python train.py --model="image classifier" --targets=["finding"] --norm="layernorm" --norm_position="pre" --mlp_ratio=2 --conv_stem=true --layers=12 --positions="rope" --optimizer="muon" --learning_rate=0.026 --batch_size=128 --lr_schedule="step" --weight_decay=0.01
Rows from block 5, named by matrix and row number. Rows with one number belong to one attention dimension. Each number is 128 + 32 x the weight over its row's rms, rounded and kept within 0 to 255. All counts start at 0. Numbers have three digits each. After the name is the row's rms in percent of the matrix's.
# q: attention query (model.blocks.5.attn.q.weight, 96x128), inputs 0-63
# k: attention key (model.blocks.5.attn.k.weight, 96x128), inputs 0-63
q.42 091:103163104135109154160141129113069137186079152137110132190115130126121143156145118099162142139120079142135158136082117129100129055109170109138111083124080144130066120121105118121071104095125137
k.42 086:082135114134119110078132127093182090093134218085083098129114130181080149169129075149123081145188157122127075109180126075148146137119108171149225061131082100154119104090116113146185136139098074
q.43 092:159099110111114065168144114076152113125124163169161118115139172177090195098146171202156097112129141136129148146151195121094156154053113064125143133122063120159166139151131141157101184079121117
k.43 087:143156087127141150078147158106113160113091085108104119170100125075152100140151119073143166141144168111086119073142104156149110193111091119116096121170124096162142173161120128147150115121121167
q.44 087:124144154198127097124120074120156175054120108115089128167163119128124123119075074165090145162123111163166148183075113105138123103199194126093104146076132121075111071160145085173167059134084147
k.44 096:132148168188176138108097134136156130162141141101158107066145108124135199137114123174077096060159146148170148080092160094155133110101090112135110110146114121135065141092184136105155117117183128
q.45 091:144161039121117076179107146157148134121138143169119096177167106096143142120150085181080174111150164096146161131067150161104128086113125168121072094121066165059146051128141122114087143147120078
k.45 090:160161167132160127076145090098128154153185119090172109121131180108111152046074141156164164126081124172118115146170109140111121159154062134203144122099098162136175150147080127151076122063167169
q.46 085:129121147179115182139124111097102091117157106161149131129100137157151144084109120029136109137145130174161163189132138122096186161145093195131166128134152160140123125139168119116176089119129136
k.46 090:129133147162148098113135117127152130163112131117096132111112110124107181200165189133062123058132132110127101109176177084150164102114158099142102140105117081128119131163186085144104150111137116
q.47 097:139136114060071157056144170099104166146118178106109164113070142131166106111163171097130100113140139088106099088139137086139106167134151104147156129195102116148105097098085090121122161166189144
k.47 103:071150171150137121157098187167145181085109146117099138204099119030154105179104102120085130154155149116124105144144157171119117097127112113108110160134119139106109085111103139162092125124072130
q.48 100:121114163223079109116121146093141124186165172125099150092105144099132107039075114141088127102151155108106124186170086123130171140091140184157116128145207139146127147072123129127127077130106097
k.48 095:105171081073159091135097193106047136117096088131134070172129073155146113189081180158156148134127167151127123078153097171081175120122105080139118121110116136129142107170107146110195112140164130
q.49 112:133149096138107127152142164007157122127158141081166130111093205191116163141094123127151148134085148128164135170113107123151151119124154176132089153131130117191114104134139088094147166128169088
k.49 114:138122092125168077066166093154171074138175109113109124106155122152142103149116094164140156060098112089106178126084094158154164158099113089115084157136176116084124109097116233100125084081123127
q.50 119:131130193124125162137163128178108112127134153121141140102150129153075155105182101151110117129112058066122166102143124151095099157180100086113138184109099129142135144151091146200113046084157186
k.50 111:114129088161150124143144128127059192174130099116078097114139168127175138133094150121104173175129144139132095168120133100109120099094105154165178123173170099120085120080134144147107133084125073
q.51 119:131106112119163117112134088120150122152139116137136151128107076182156137112100144121110083149109154100116128141151135131165106099139118102165126112095140119153148105094107097083129198154121156
k.51 107:182099165057103110117153121131111099145131157073144115146117185163156083152129171194173138092131147147182078165076108037140106144029192127113110106152162098149170186127073150155144137099111102
q.52 102:141081108096114180167088138148131102139143134178094111038147160079174133072106141117142107168178135151138130129195140143151156075122159134124111131121091153127185113150137068081084122144161155
k.52 110:171184075161141104122136115119151092126105145100131139147156127137143135122098109117117100183074154196125083137101081152168131129085137153080151156113143111076143141158104108107124151103119071
q.53 113:154128101130161095079096062169159180110169146141111136134164136130164103165152101098146084131141085094153183112086172152178114162135166161139158077080141102108121165115102161120077140151103093
k.53 114:094127119100152129178174103097161135105124111089145165129096167133128167095068137127157114083067134115149117142121157101117097142165103129142110158121179121108126107140145050131170116138182186
q.54 107:152172082085118131072110124120116064174081134174128161172154132138122078175161101101063182095121135127150112150129135150122100103108110100135131115184106137150208137089186161167111093158151181
k.54 103:138111069126144116110119152199151126157087105196151145072174112081158130131134154149159153142086199095091116159115151160136128098069067146132048159124133131156118128171112157129174082134109100
q.55 097:044100104107173203120157107092159138154165148081162161142141109134105153131168169103166089116127116136090131149113179129125133130112182092119125163142128115115086119072139135115142149093096126
k.55 098:160147224072135136130156113099112148092126131151176115169162181149143139087129154129160167127115096051174116097070072126123125101156127090129100119139113117127173120113181135181094117115084134
q.56 103:113153201155095142137115186153084148129161124125133133165144106157133179172149092094073142165163237075100162117155107087125187118089108152113139136038096141140123081073089070127101098079129107
k.56 105:135083134105101122122095074156137146137100071137095158132135043114122183121152080113128110089132156183139188081147162131126131134120097114109120081110132148134145127078170123127082139133100146
q.57 085:089145125093117158153124139112115156140139117089147115136118135125106110154168106167125170141075171114207103127136078091167166113171120163101039148144108149138100126132104161123158116108151126
k.57 094:156084142114159128125113125143118143137095129157102147088119180113124174062115143129126097094183133140082193081145109079131161091131184145129126137145152151153126084162087173084088101156137107
q.58 100:186166129153157123149150070138104162113151118132060127101142087076123137135129128121136165209135093176091139106137187151119133115110104130131108134144044142088137204123164141163111148124108137
k.58 114:084138098098155160175084128153154113197090137093124138094095114127094110114084116118167097131126136161141066218126108155114153087109130192147126098101184132146095116145154118125178117149150152
q.59 105:118103153164070124132118077196158212179128079113140154104075107110123179100119122153082096153106144081133073131113163114127143146150103084163157102122101076100152115158126118093104177139159109
k.59 100:169113168115135124121163134093137105121168095070135108116104141134149119132102099099097183104177108097128145126171125057096133081160147116191139141167102098149100108111153116160159215114135115
q.60 091:087110139095138096161173157159139123100167123102149112129109136059099095183096107139128142146090150102116120105106095127149109118120155138080153101136121100155126146116101149102109135193030078
k.60 092:127080164095147146112108179178088148060117153167159160126139148140109137201123122132077140127205113156139076147181152068131152116138116132035140102139102119106164150114147200093148137154176152
q.61 103:158180135092123061101103094190126147137099140095104092132112146138118089153088177144128104080026117169120089078139109096183086107061173165120111157109179142146134140099149157147130173124099117
k.61 089:161061158081139095158166168120131106116141121090095152133148135083098140079103134086120105144192127148160143172136149192178126173111092150104174144143108134109133137140195104128149134136182134
q.62 092:143154131137163098139090094155141128132182079104090059135143211084065159105150171125139095143089110121129130105106101103087106163087145094188142143144089135084171163116134116136102091113151121
k.62 086:055114191127107153095185133104107177176067089146104168110086101152153116156118163194105101097163120136158161135129114108127166106169125128178104075110152118168061134116109089116119125113147160
q.63 094:108186117123105140103116163143090135135127094097160124179132122058135155157135080103107111133133184108135068101115103176104159110138084099131122123177150126115117061110132136134211165174120176
k.63 091:124140147132121105073160156052079175114151148140127126130167066142146132154131078104120163069107138124115145108100133107135165117156104157087109122118099165148137172067134122152150155088096070
q.64 092:160143118094098170124098120116086155106111117174100130199192142128140091131143145173154070095101147084126155087167088109081158185192042164150124112075149094113121071152158122081170172150123099
k.64 095:147116153129163097149123162124162158107120146108106117135121109181177145107164170135104121102132146074117081114165129110127145176113124161126087130134082130152096160110097125146093191091143145
q.65 100:122104120106159167098130115155125134109120135101138153116116113158145130152126074230125150103115143134116145074164117116062108135113118073163100082134092080083103090133161201164163153062141118
k.65 099:111128200096138161124126128138156095151160100078129142101143068144113132150178119118112175097105129116092085104159142132148114104134099108128062135138131158057119108074135217124098132131139107
q.66 096:114099128120154193169145171097129111117112018150147149123116115113130118131160086084091094118188126082164139086169098096102164121071105097131152121154131143160148133096072030159142176117167076
k.66 102:173092107122084126118204144142152159169143151137155106134099076196164159208138133117112111160083144120168129131113132182139148143147113043134137097086091130142123158144182149124118201172085139
q.67 097:117116073143136128069132119117125119104132115113108165145214111119176166123107117165067154080074125163103196113101139174121160199140139091077141160111165145101135157114121163175124115138107073
k.67 104:131131210165126140161091133098109123133119102145081143167063175153100137079156149104143132154138132163142025133100146127111107120190123130094094130132124153103167123137173132129150111132104169
q.68 109:055103149178097100158175102083155098118116107163121127124096113103101133140107158127189163120139105091131070208098092164147154109100159138077120137147208101143120133185144090133084091136097143
k.68 104:163163060188088075093129151069111122100080170107172098131152139143121193055144146097094095153139132130171090183180191165090149120122159133155109136126086155157112136157108082070143124116099122
q.69 094:173143131064116155202072143098097115145130144068079112200154138160152105140185133079191105150184139085135112131159138087103061089103077100136126098098101098118067161107121122110192151154166157
k.69 094:110103136169179084098091095120149117115167172202149057114129139152179112135099061137117134165089168093096198142116100135087112132116139127117197150074097090133192118107090100163112152137097096
q.70 100:180127186113164138142196167129088107080118168172163111132107156142118167091121162154102128116152136142168172149090131126090117084103164159133125176107195148092110094092150106142145059167125100
k.70 111:108121104204095096067146054112186160086146147103139107153167106073084135134170099128148122170136085099161101117129160076163198167182055111160125098102126133133109166185108150152117120182151137
q.71 090:074123095191131105132128141144125136123085079162160063104097066097173163111114095070140107149176103143203101085141205184170143095184179141121172103134139169068144075173108149099130108060162142
k.71 103:113144037140111179155094131163099107090169117152105050218146154089159148155112126121115099127145111171113141126100114159144106154147144132082147177175124118157142115151111101173100112116140133
q.72 117:169179099133110102140125082083137121123116110107138159151165173078142115178145137143153109127178082162166113183117143137130136132116101178056137178116117103142113146155196146133142135132163092
k.72 094:111139083110066127165128154133149125097105162141087118084128159139089060093149099099155178137098102139052147145148131115171176129143136127196130083119205141092168123157127132089105110120092120
q.73 118:079116151134119070118157143108081099113161141204126154113106194133129101154103107153129154107126083161138145132164096089059085134182108142123167173127153152060153120124132154145138095143198157
k.73 114:125118183084132082145084140087164073154163137084145128117126063094162124150141128072148118089163166110104181157113147185151134139132138141206101119111160149129113066148133153112139113137126113
q.74 116:137135084083087170113143145127138137144113141101176168108141149129107089093145161183150074115091124174147046092129138071175081147151100116111144091192142077144089093152136156166063089072129147
k.74 099:126183126100131101103108098130136158120080136203167075109090096133173198095125115068182106144120128175113164158110149135148055084189098121165163134170144098092150140119179114118137149153098123
q.75 108:139147186117139098027098120167087188089085163148095101097084159104148105130103158072130114142174126182112112111189143117114116146123120088170102083175123126150154165133135060131119124099091170
k.75 113:103088153121138145091080180135125179136144120117144123117077128127133081144071138199094074074096066138160120118201143128127123150087108086187165172133163060199135106135129172137130110141101176
q.76 118:190107105154132159132068128149145118055071134113121163119128143141139087099052145122084107118135138098089163078136127114089166186137173155146168091158086121082116129108134154161193145161070085
k.76 101:067160122158188153175185119092066109170126115113120163154059105151097126162117157065113155067118139097113181119170108138154123183116185112144163156067152114119128135139156049125158157128128132
q.77 097:107068151116165103147162107108106139099088078138099103108115154108170126106121166126119108197105135137098132217098092118161134120195147134086161129071186140109082197166116120158105179099142106
k.77 102:179165100114108168152088110179153109137182130174162091134124138115122076157131159134128112127117126141151142045106081110113147117147137159055148086122121186110107130136135144121151114196129186
q.78 098:146123116078186112164129175125186083097155123168123151149078157112141097099152138107155093149189126140110162120094130175091155155169107104110127132146114184090041180155087205143154101172105155
k.78 112:131147123117103157126115106188177104097113169152121137132078121075079116089145116142084107195097090166097141142115150157130110129118147144055197131125129149090156168093107136134137092145188139
q.79 090:117091114138065103121181117110165131166147156200139093152117128150105131068183108217128144085168066152092091115121079131070095151086097097136126064127050154193125100128121093071111124182127111
k.79 097:109186126109160131117185126074114088085118130105156099051133081120127137126162082100172178120141133120158130144127121158110092136096109133139121216214083083125115144137106123102174126142128181
q.80 091:117157051195181113110160097129104138170105147130097158129146149122142141095123126140164135122132161150076121093113121139155098117088150139144153160155106038155102175131113137157123117132125147
k.80 090:116103131106155122171118180060155181062117163110143136155116167135123137097169185126135163179129096155166137112113067161111106033148164173180120122138101080097141126132205166158109072105108154
q.81 103:141108099144110147121092150139170147122151087131066131042108035101111170197180123066114159123171131094059140072130155146143173183136138117096137150102118088172165069136140162110124150116131157
k.81 098:184146131102094177133118176147078089158139110139086187141102163144113146139104130134067118153138109142173110177153089093155155112126196071128121193105097156107126162139139152125103131072110105
q.82 096:192127130117138160139115123143087155116084148130095079149149079169151162096125139129116135087120131137101138140111184185116063066158151164079040131088165126136158176108199161098137129130156186
k.82 094:072118111199177137101074186118116178107102088183176124145165141113123101074191109118160111108081126112126127140039129138108103137100134140113134100165081150100141130095119134189117082139144172
q.83 101:088080127082163089099140131124139096126159187129170154174162176191129159120084148160132116118075157133145127131078096089101123084191180148138184076105162160162147144130071134121162130135103080
k.83 109:170078183188091131116169060142134148088175069106162138111149156070114059133139134106121187148164097130102166098102116092136097103176157126111135143122128113108129163082102095134080140170102080
q.84 101:104052110139140166073134107163132093204124210119126111153132109163101120122154127144126127132150116113143092180118164122143147167058164130167134085137145107136157075181094138135144094138133184
k.84 106:106162162128096162152053143125140150130116123110123170136094126114069114096137133155174070142116145139108131135115175117205090161117148100192096068104148139177091087155080094195128126126064081
q.85 090:091176139135142153170113184089142154133154131110118093085133159093130123096056052087141200140144108150129161145123082084112098110144168097193103119070168120105118107132136117169042116142085098
k.85 097:126101121121113116142087120162156107127141183089089089064088096095128148161153175119094140194165122152097073135169132129124114153155096125129171162118105098128108147119208112130159116148117115
q.86 100:165128119147149121143142159101117137096121223136121129075149064091163142093127175123133107125049147095088173176157192094187177162107123140126152148137114133152032135111104139150136072139147108
k.86 105:110110139181087168149159101191091150097062102198089164144165154129122116118112124163078136164163117095093105107131128109086130147149073160128160090104084118121102100136083096142135146119106192
q.87 092:174135117127151142151117057076133141130115209093122089103130109102132117205110136146170110184133155153147124160111143143158200125216141125053148182112088156120139085126141097088154181117128147
k.87 097:147114152141133078137122140155119074113146136166148126117151132115144114159128110126206098115187129121147089105132128138103118096133171170088107109156108141141095115158087082053157129124164137