From a checkpoint of a small image classifier.
Training: muon at rate 0.026, 8200 steps, batches of 128.
Data: trained on capsule endoscopy frames (Kvasir-Capsule), 42238 training examples.
Rows from block 4 of a small image classifier, named by matrix and row number. Rows with one number belong to one neuron. Each number is 200 + 30 x the weight over its row's rms, rounded and kept within 0 to 999. All counts start at 0.
After each neuron's rows are labels from the 100 images, of 14976, where the neuron reaches its highest value: "strongest on" is what is common among them. Only what is clearly more common there than usual is listed. The data: capsule endoscopy frames (Kvasir-Capsule).
# fc1: MLP up (model.blocks.4.mlp.fc1.weight, 256x128), inputs 0-127
# fc2: MLP down (model.blocks.4.mlp.fc2.weight, 128x256, transposed), outputs 0-127

fc1.153,220,199,221,163,220,164,238,161,206,240,207,195,221,194,180,221,212,201,225,175,149,217,221,189,144,235,209,174,199,190,256,212,181,216,231,226,222,174,219,237,257,216,214,173,182,200,206,237,103,202,252,239,171,194,168,221,164,211,192,189,152,197,184,217,184,160,244,167,186,153,213,223,203,201,237,168,176,248,197,254,208,255,267,213,186,195,212,193,179,218,230,232,198,234,180,179,150,179,154,258,157,171,183,159,197,230,226,218,184,219,186,197,236,137,204,254,164,167,172,200,184,165,180,190,216,178,189,166
fc2.153,179,233,254,196,185,189,203,190,200,239,112,171,155,207,175,164,178,181,196,168,220,163,188,191,219,231,180,142,214,196,206,206,263,194,227,182,176,217,172,214,239,249,224,197,199,250,238,223,207,205,198,229,201,141,173,221,215,230,219,170,148,184,226,165,225,264,233,281,200,165,203,276,200,219,201,204,208,228,266,213,204,237,199,191,170,186,148,227,168,210,192,196,245,170,195,175,187,163,189,168,249,180,159,195,164,187,157,169,189,209,189,180,188,193,180,207,165,141,176,212,229,163,189,199,170,187,176,181
strongest on: finding: ulcer

fc1.33,237,164,223,217,212,172,174,232,225,266,190,203,216,176,263,177,203,217,238,186,201,162,184,190,202,183,176,225,190,179,216,255,179,219,226,165,209,190,212,252,190,198,225,210,176,220,246,227,192,229,133,195,178,242,190,196,180,188,183,225,187,243,205,196,151,182,200,146,213,178,270,168,274,220,187,169,193,230,195,146,218,154,183,176,183,249,242,226,238,195,213,173,175,228,212,202,187,183,186,247,195,172,184,157,203,259,183,198,215,194,203,183,169,240,246,219,168,139,166,208,165,220,172,164,187,206,219,117
fc2.33,226,238,236,230,191,194,188,180,170,208,210,180,206,209,224,167,216,164,205,225,154,192,234,276,192,187,152,174,202,169,236,170,203,234,209,256,190,196,177,251,217,191,252,147,183,199,216,186,178,193,181,154,149,190,241,154,213,207,232,256,188,252,177,188,206,173,187,222,175,189,167,221,280,228,217,192,205,241,172,215,167,165,221,180,228,186,171,173,185,174,146,220,260,193,182,147,195,167,203,211,203,205,165,213,159,208,163,221,174,191,242,170,228,156,247,125,236,183,195,196,155,187,161,185,225,194,189,232
strongest on: finding: pylorus

fc1.8,193,229,197,212,216,217,207,195,248,203,174,221,231,184,196,202,214,222,171,217,213,276,249,225,231,211,250,232,194,201,159,224,182,151,219,198,174,219,251,194,226,223,186,207,217,152,182,184,132,186,241,250,157,253,193,179,220,218,178,181,155,200,233,176,181,202,206,155,186,209,205,226,186,220,196,241,190,181,186,206,162,176,164,116,184,249,197,218,206,202,160,197,188,210,153,174,218,179,145,250,160,188,182,200,276,197,185,193,155,246,201,200,194,192,223,162,248,185,170,171,221,213,140,195,173,274,185,213
fc2.8,180,232,201,167,151,216,254,203,225,181,181,195,200,222,196,225,196,227,213,179,265,197,216,267,217,215,189,205,184,178,223,207,162,213,185,159,219,140,242,195,205,227,244,225,261,151,168,205,219,225,217,202,241,172,237,196,221,226,148,211,184,178,184,200,147,223,234,205,166,197,198,239,203,228,236,198,202,252,190,196,198,199,128,148,199,221,244,212,157,124,198,186,218,193,155,195,182,184,155,178,184,234,204,220,220,167,251,233,202,146,205,225,178,239,191,168,234,166,156,215,216,171,193,230,149,217,257,223
strongest on: finding: ulcer

fc1.2,161,136,211,168,197,172,177,233,221,227,206,196,183,172,249,246,195,247,190,210,211,190,272,215,189,177,194,184,169,184,229,222,233,188,177,235,258,170,213,178,153,200,182,250,237,105,183,186,193,194,201,209,184,156,182,178,239,223,151,252,212,245,223,233,203,232,173,196,188,192,213,162,222,186,227,195,164,214,187,221,190,213,234,195,219,208,246,275,143,187,238,208,222,227,208,138,170,214,200,225,209,220,182,195,220,182,246,180,163,181,219,195,157,185,187,158,231,197,138,158,201,222,214,198,222,146,220,191
fc2.2,223,183,220,176,199,179,185,142,230,172,188,218,244,204,219,252,234,203,248,147,192,221,161,204,170,212,219,228,219,212,233,167,189,201,208,186,185,180,183,207,231,194,247,193,223,175,242,210,213,208,171,219,164,203,175,166,238,210,181,128,229,171,170,162,158,179,151,184,179,198,168,199,256,237,170,188,175,221,181,175,188,205,202,243,203,204,184,168,234,195,177,217,178,195,255,193,216,219,271,195,189,224,160,226,223,119,262,186,234,200,244,204,232,144,193,153,240,141,177,202,202,191,200,151,211,239,248,162
strongest on: finding: ulcer

fc1.203,188,192,144,225,170,206,203,171,225,178,226,190,234,194,135,215,152,192,148,173,182,161,173,240,208,208,216,294,220,173,195,179,174,213,194,132,192,234,181,132,197,186,205,159,225,161,188,188,184,183,189,196,275,228,228,210,188,178,166,207,206,220,159,188,208,179,214,202,192,212,287,228,226,212,167,201,222,184,186,176,204,239,207,215,215,223,207,171,252,206,145,224,169,224,189,232,213,180,198,194,210,202,247,169,251,203,218,208,209,261,227,232,234,251,254,230,204,190,177,206,180,180,178,209,236,136,189,191
fc2.203,195,215,217,175,172,177,252,203,175,188,185,171,218,185,227,235,176,225,139,209,185,184,206,165,239,209,235,174,165,214,252,170,183,190,216,173,190,177,165,167,209,222,179,205,280,267,238,203,217,184,228,215,266,230,237,166,278,214,167,218,202,200,153,239,281,211,171,181,162,221,243,164,195,215,231,208,182,204,164,228,222,287,229,212,232,191,222,178,207,166,191,186,233,177,207,220,226,202,174,215,190,229,148,189,175,203,235,230,159,188,163,155,197,227,175,217,202,188,198,183,202,208,249,190,198,246,183,181
strongest on: finding: pylorus; finding: blood fresh

fc1.209,193,183,160,138,224,163,255,222,234,201,165,214,220,228,183,228,200,196,149,201,197,185,245,204,142,210,245,121,213,221,217,216,198,207,198,163,170,170,229,186,213,198,214,217,193,195,207,199,193,237,206,180,185,206,224,234,167,236,183,173,216,196,199,178,142,224,140,205,160,204,191,203,210,236,198,210,223,113,189,220,185,219,211,165,217,186,181,224,295,170,203,188,184,199,157,206,230,221,141,215,194,191,174,207,202,240,235,186,210,197,215,215,227,257,206,236,165,244,161,149,140,199,226,250,192,260,179,214
fc2.209,162,229,195,173,171,185,209,178,180,208,174,237,223,228,184,179,211,145,214,253,243,243,215,129,194,203,207,189,169,203,286,168,221,218,195,197,222,166,177,221,214,200,219,237,182,176,125,248,191,217,207,153,221,213,160,115,262,256,205,225,186,220,204,159,176,209,216,192,172,198,175,201,179,185,204,259,220,199,203,176,162,175,261,249,242,163,233,207,195,171,196,176,196,237,198,173,176,173,189,231,170,197,176,174,195,194,247,194,138,200,203,207,169,204,142,199,212,171,157,235,206,204,191,169,219,195,180,173
strongest on: finding: pylorus

fc1.181,167,189,135,222,160,196,144,223,228,210,208,194,171,205,194,179,219,175,169,175,167,193,219,224,247,214,214,140,165,230,195,200,143,194,207,159,207,196,212,206,202,202,240,209,209,224,179,201,168,226,202,177,159,199,181,169,237,237,229,240,222,240,166,235,226,169,201,187,210,260,200,193,171,200,177,201,228,183,190,193,195,245,229,198,265,202,221,174,212,175,241,212,237,169,162,196,220,221,137,214,147,172,198,228,248,214,212,280,204,190,133,223,155,204,219,224,269,196,213,143,244,225,175,185,147,218,159,197
fc2.181,220,176,217,160,179,236,236,243,195,237,190,183,216,160,211,183,208,194,225,259,190,177,190,149,216,191,179,190,158,172,222,179,221,206,229,238,226,211,186,195,216,188,211,215,246,181,210,199,275,226,229,181,262,199,230,154,262,211,173,172,225,159,185,182,167,195,198,193,207,219,180,242,116,197,216,185,203,140,201,244,143,236,202,218,215,185,233,201,250,214,171,157,145,181,207,213,203,224,230,218,219,248,186,235,214,185,258,225,201,166,265,186,170,153,227,225,199,260,194,190,199,175,145,184,203,195,184,163
strongest on: finding: reduced mucosal view

fc1.251,184,219,156,190,223,185,219,193,195,216,189,215,170,184,167,294,207,211,238,175,198,217,193,175,198,181,178,201,196,159,207,167,224,193,193,195,222,219,220,224,221,224,187,217,164,211,225,213,200,156,211,204,167,189,247,180,203,197,144,229,223,281,244,176,170,166,192,137,214,225,210,219,180,189,220,196,219,221,230,232,195,199,179,175,164,187,199,218,171,265,173,170,264,162,184,168,178,168,252,262,168,207,202,211,181,200,224,180,145,248,181,229,203,135,222,203,274,221,182,183,229,147,185,197,160,231,243,147
fc2.251,221,191,160,186,182,189,145,124,212,206,211,215,194,210,192,245,197,210,190,232,209,184,213,220,183,170,231,213,198,170,186,242,168,220,192,221,202,174,240,184,231,194,222,180,172,153,274,211,151,180,184,254,163,197,245,227,156,184,159,198,210,186,218,135,145,242,189,129,177,221,170,209,199,194,163,172,142,212,167,171,181,190,173,179,169,157,205,232,186,203,180,168,218,221,152,234,176,200,133,191,186,176,182,194,175,233,258,182,180,192,209,182,141,248,171,214,214,219,204,157,167,161,203,192,237,161,243,195
strongest on: finding: ulcer

fc1.130,183,172,190,225,217,182,198,172,173,176,239,206,181,138,226,216,166,203,179,218,208,144,215,237,188,215,189,186,261,245,243,151,216,193,207,242,184,215,227,201,225,237,181,193,179,175,207,177,227,181,225,158,166,213,223,246,194,224,172,214,193,196,248,235,190,199,206,213,230,175,165,218,206,231,154,187,187,216,181,242,134,163,201,183,193,168,231,222,235,169,230,168,229,224,241,229,208,223,187,235,152,250,184,176,184,257,232,248,143,238,166,170,200,188,142,179,156,196,202,154,249,142,261,157,201,198,212,206
fc2.130,184,198,169,183,259,196,200,185,263,193,211,189,163,153,175,162,216,205,173,221,194,146,197,242,185,213,193,138,183,174,231,207,219,241,241,199,219,201,207,192,220,225,208,191,212,230,231,178,145,220,212,168,208,149,195,138,206,203,236,206,198,205,237,210,217,230,148,169,194,133,190,261,217,170,165,243,212,206,211,208,218,171,179,161,245,237,268,194,209,209,180,192,223,177,203,223,178,178,181,202,229,190,177,197,273,151,225,214,217,176,173,171,211,240,250,213,199,221,236,163,272,163,240,199,130,209,204,201
strongest on: finding: pylorus

fc1.228,179,183,227,213,202,214,162,189,202,279,206,187,210,212,165,181,172,216,185,234,174,173,285,165,185,206,144,204,206,216,160,208,218,262,184,203,166,164,206,178,224,225,230,237,239,206,198,203,263,183,256,214,199,202,194,207,149,215,169,197,210,221,209,139,178,165,237,190,227,198,190,168,178,213,204,184,186,248,222,174,216,185,221,186,261,252,191,236,172,161,155,178,167,172,263,173,254,153,224,215,190,169,210,197,240,207,272,187,154,173,193,179,159,245,166,191,240,180,211,184,222,189,183,203,191,224,199,162
fc2.228,208,215,215,229,171,203,170,158,269,182,183,188,244,219,209,262,183,178,183,213,180,214,241,184,170,222,204,197,231,143,221,226,161,199,176,223,188,185,190,168,205,257,224,202,163,212,225,215,243,193,222,176,191,213,195,190,230,196,200,193,188,166,257,115,241,183,229,222,218,181,151,209,152,165,183,153,185,185,262,162,242,237,224,195,204,239,181,179,200,203,204,170,175,145,236,219,249,165,165,241,190,222,192,226,222,169,191,214,261,226,240,153,204,191,205,199,181,215,169,181,174,153,228,230,147,193,167,253
strongest on: finding: pylorus

fc1.241,237,125,160,151,189,229,199,232,183,197,243,242,110,180,251,228,193,151,213,199,217,242,232,197,169,169,193,229,152,186,204,168,163,208,249,206,191,220,229,190,195,165,216,222,213,217,184,242,156,193,193,209,162,164,226,260,222,218,203,193,212,182,153,162,154,192,215,176,194,248,225,174,224,161,142,214,210,207,208,211,229,250,217,178,208,212,188,257,228,200,220,255,191,186,218,185,205,217,170,217,160,181,207,200,216,139,193,204,208,189,212,180,184,159,240,176,185,222,258,184,241,207,232,205,168,198,132,187
fc2.241,203,202,225,251,238,170,214,163,219,223,215,176,137,217,210,178,229,208,248,167,163,243,220,161,176,142,235,221,167,205,213,206,260,222,194,187,275,167,219,170,201,137,152,225,188,173,233,195,187,175,218,208,188,246,196,165,167,186,222,204,215,213,191,211,165,216,191,193,226,178,190,191,208,160,246,189,147,199,209,150,188,182,199,232,208,164,216,187,224,239,191,196,201,146,186,240,160,213,183,168,215,265,206,160,248,178,147,210,224,166,179,224,226,185,204,221,177,181,199,270,235,163,163,170,227,183,251,163
strongest on: finding: reduced mucosal view

fc1.102,205,188,225,250,178,216,171,234,198,203,209,221,240,186,262,201,208,197,196,186,269,189,197,190,212,235,188,232,224,199,152,222,243,207,177,245,222,195,198,189,211,191,272,208,218,160,238,270,201,167,236,172,194,181,198,184,200,205,207,164,156,238,192,207,189,139,239,180,198,184,265,207,178,217,183,214,188,172,193,164,182,213,179,224,210,228,184,199,156,150,153,170,160,239,219,176,185,231,213,163,214,205,218,208,110,209,166,246,256,222,225,170,141,193,143,139,206,196,194,200,180,166,204,224,219,230,214,155
fc2.102,166,195,161,194,207,212,236,155,263,178,197,210,237,207,304,172,196,221,264,195,225,278,206,195,167,198,170,192,201,144,236,215,200,204,186,208,159,277,212,255,231,199,189,221,192,185,194,200,233,147,226,191,156,156,195,239,196,176,229,227,189,204,215,169,234,233,207,203,201,204,191,235,220,241,227,190,183,197,247,180,218,209,210,195,186,193,158,224,213,175,201,204,217,161,218,200,195,187,168,155,208,197,150,140,213,238,210,177,205,141,224,174,241,228,187,218,181,222,229,189,194,175,214,223,213,205,137,267
strongest on: finding: pylorus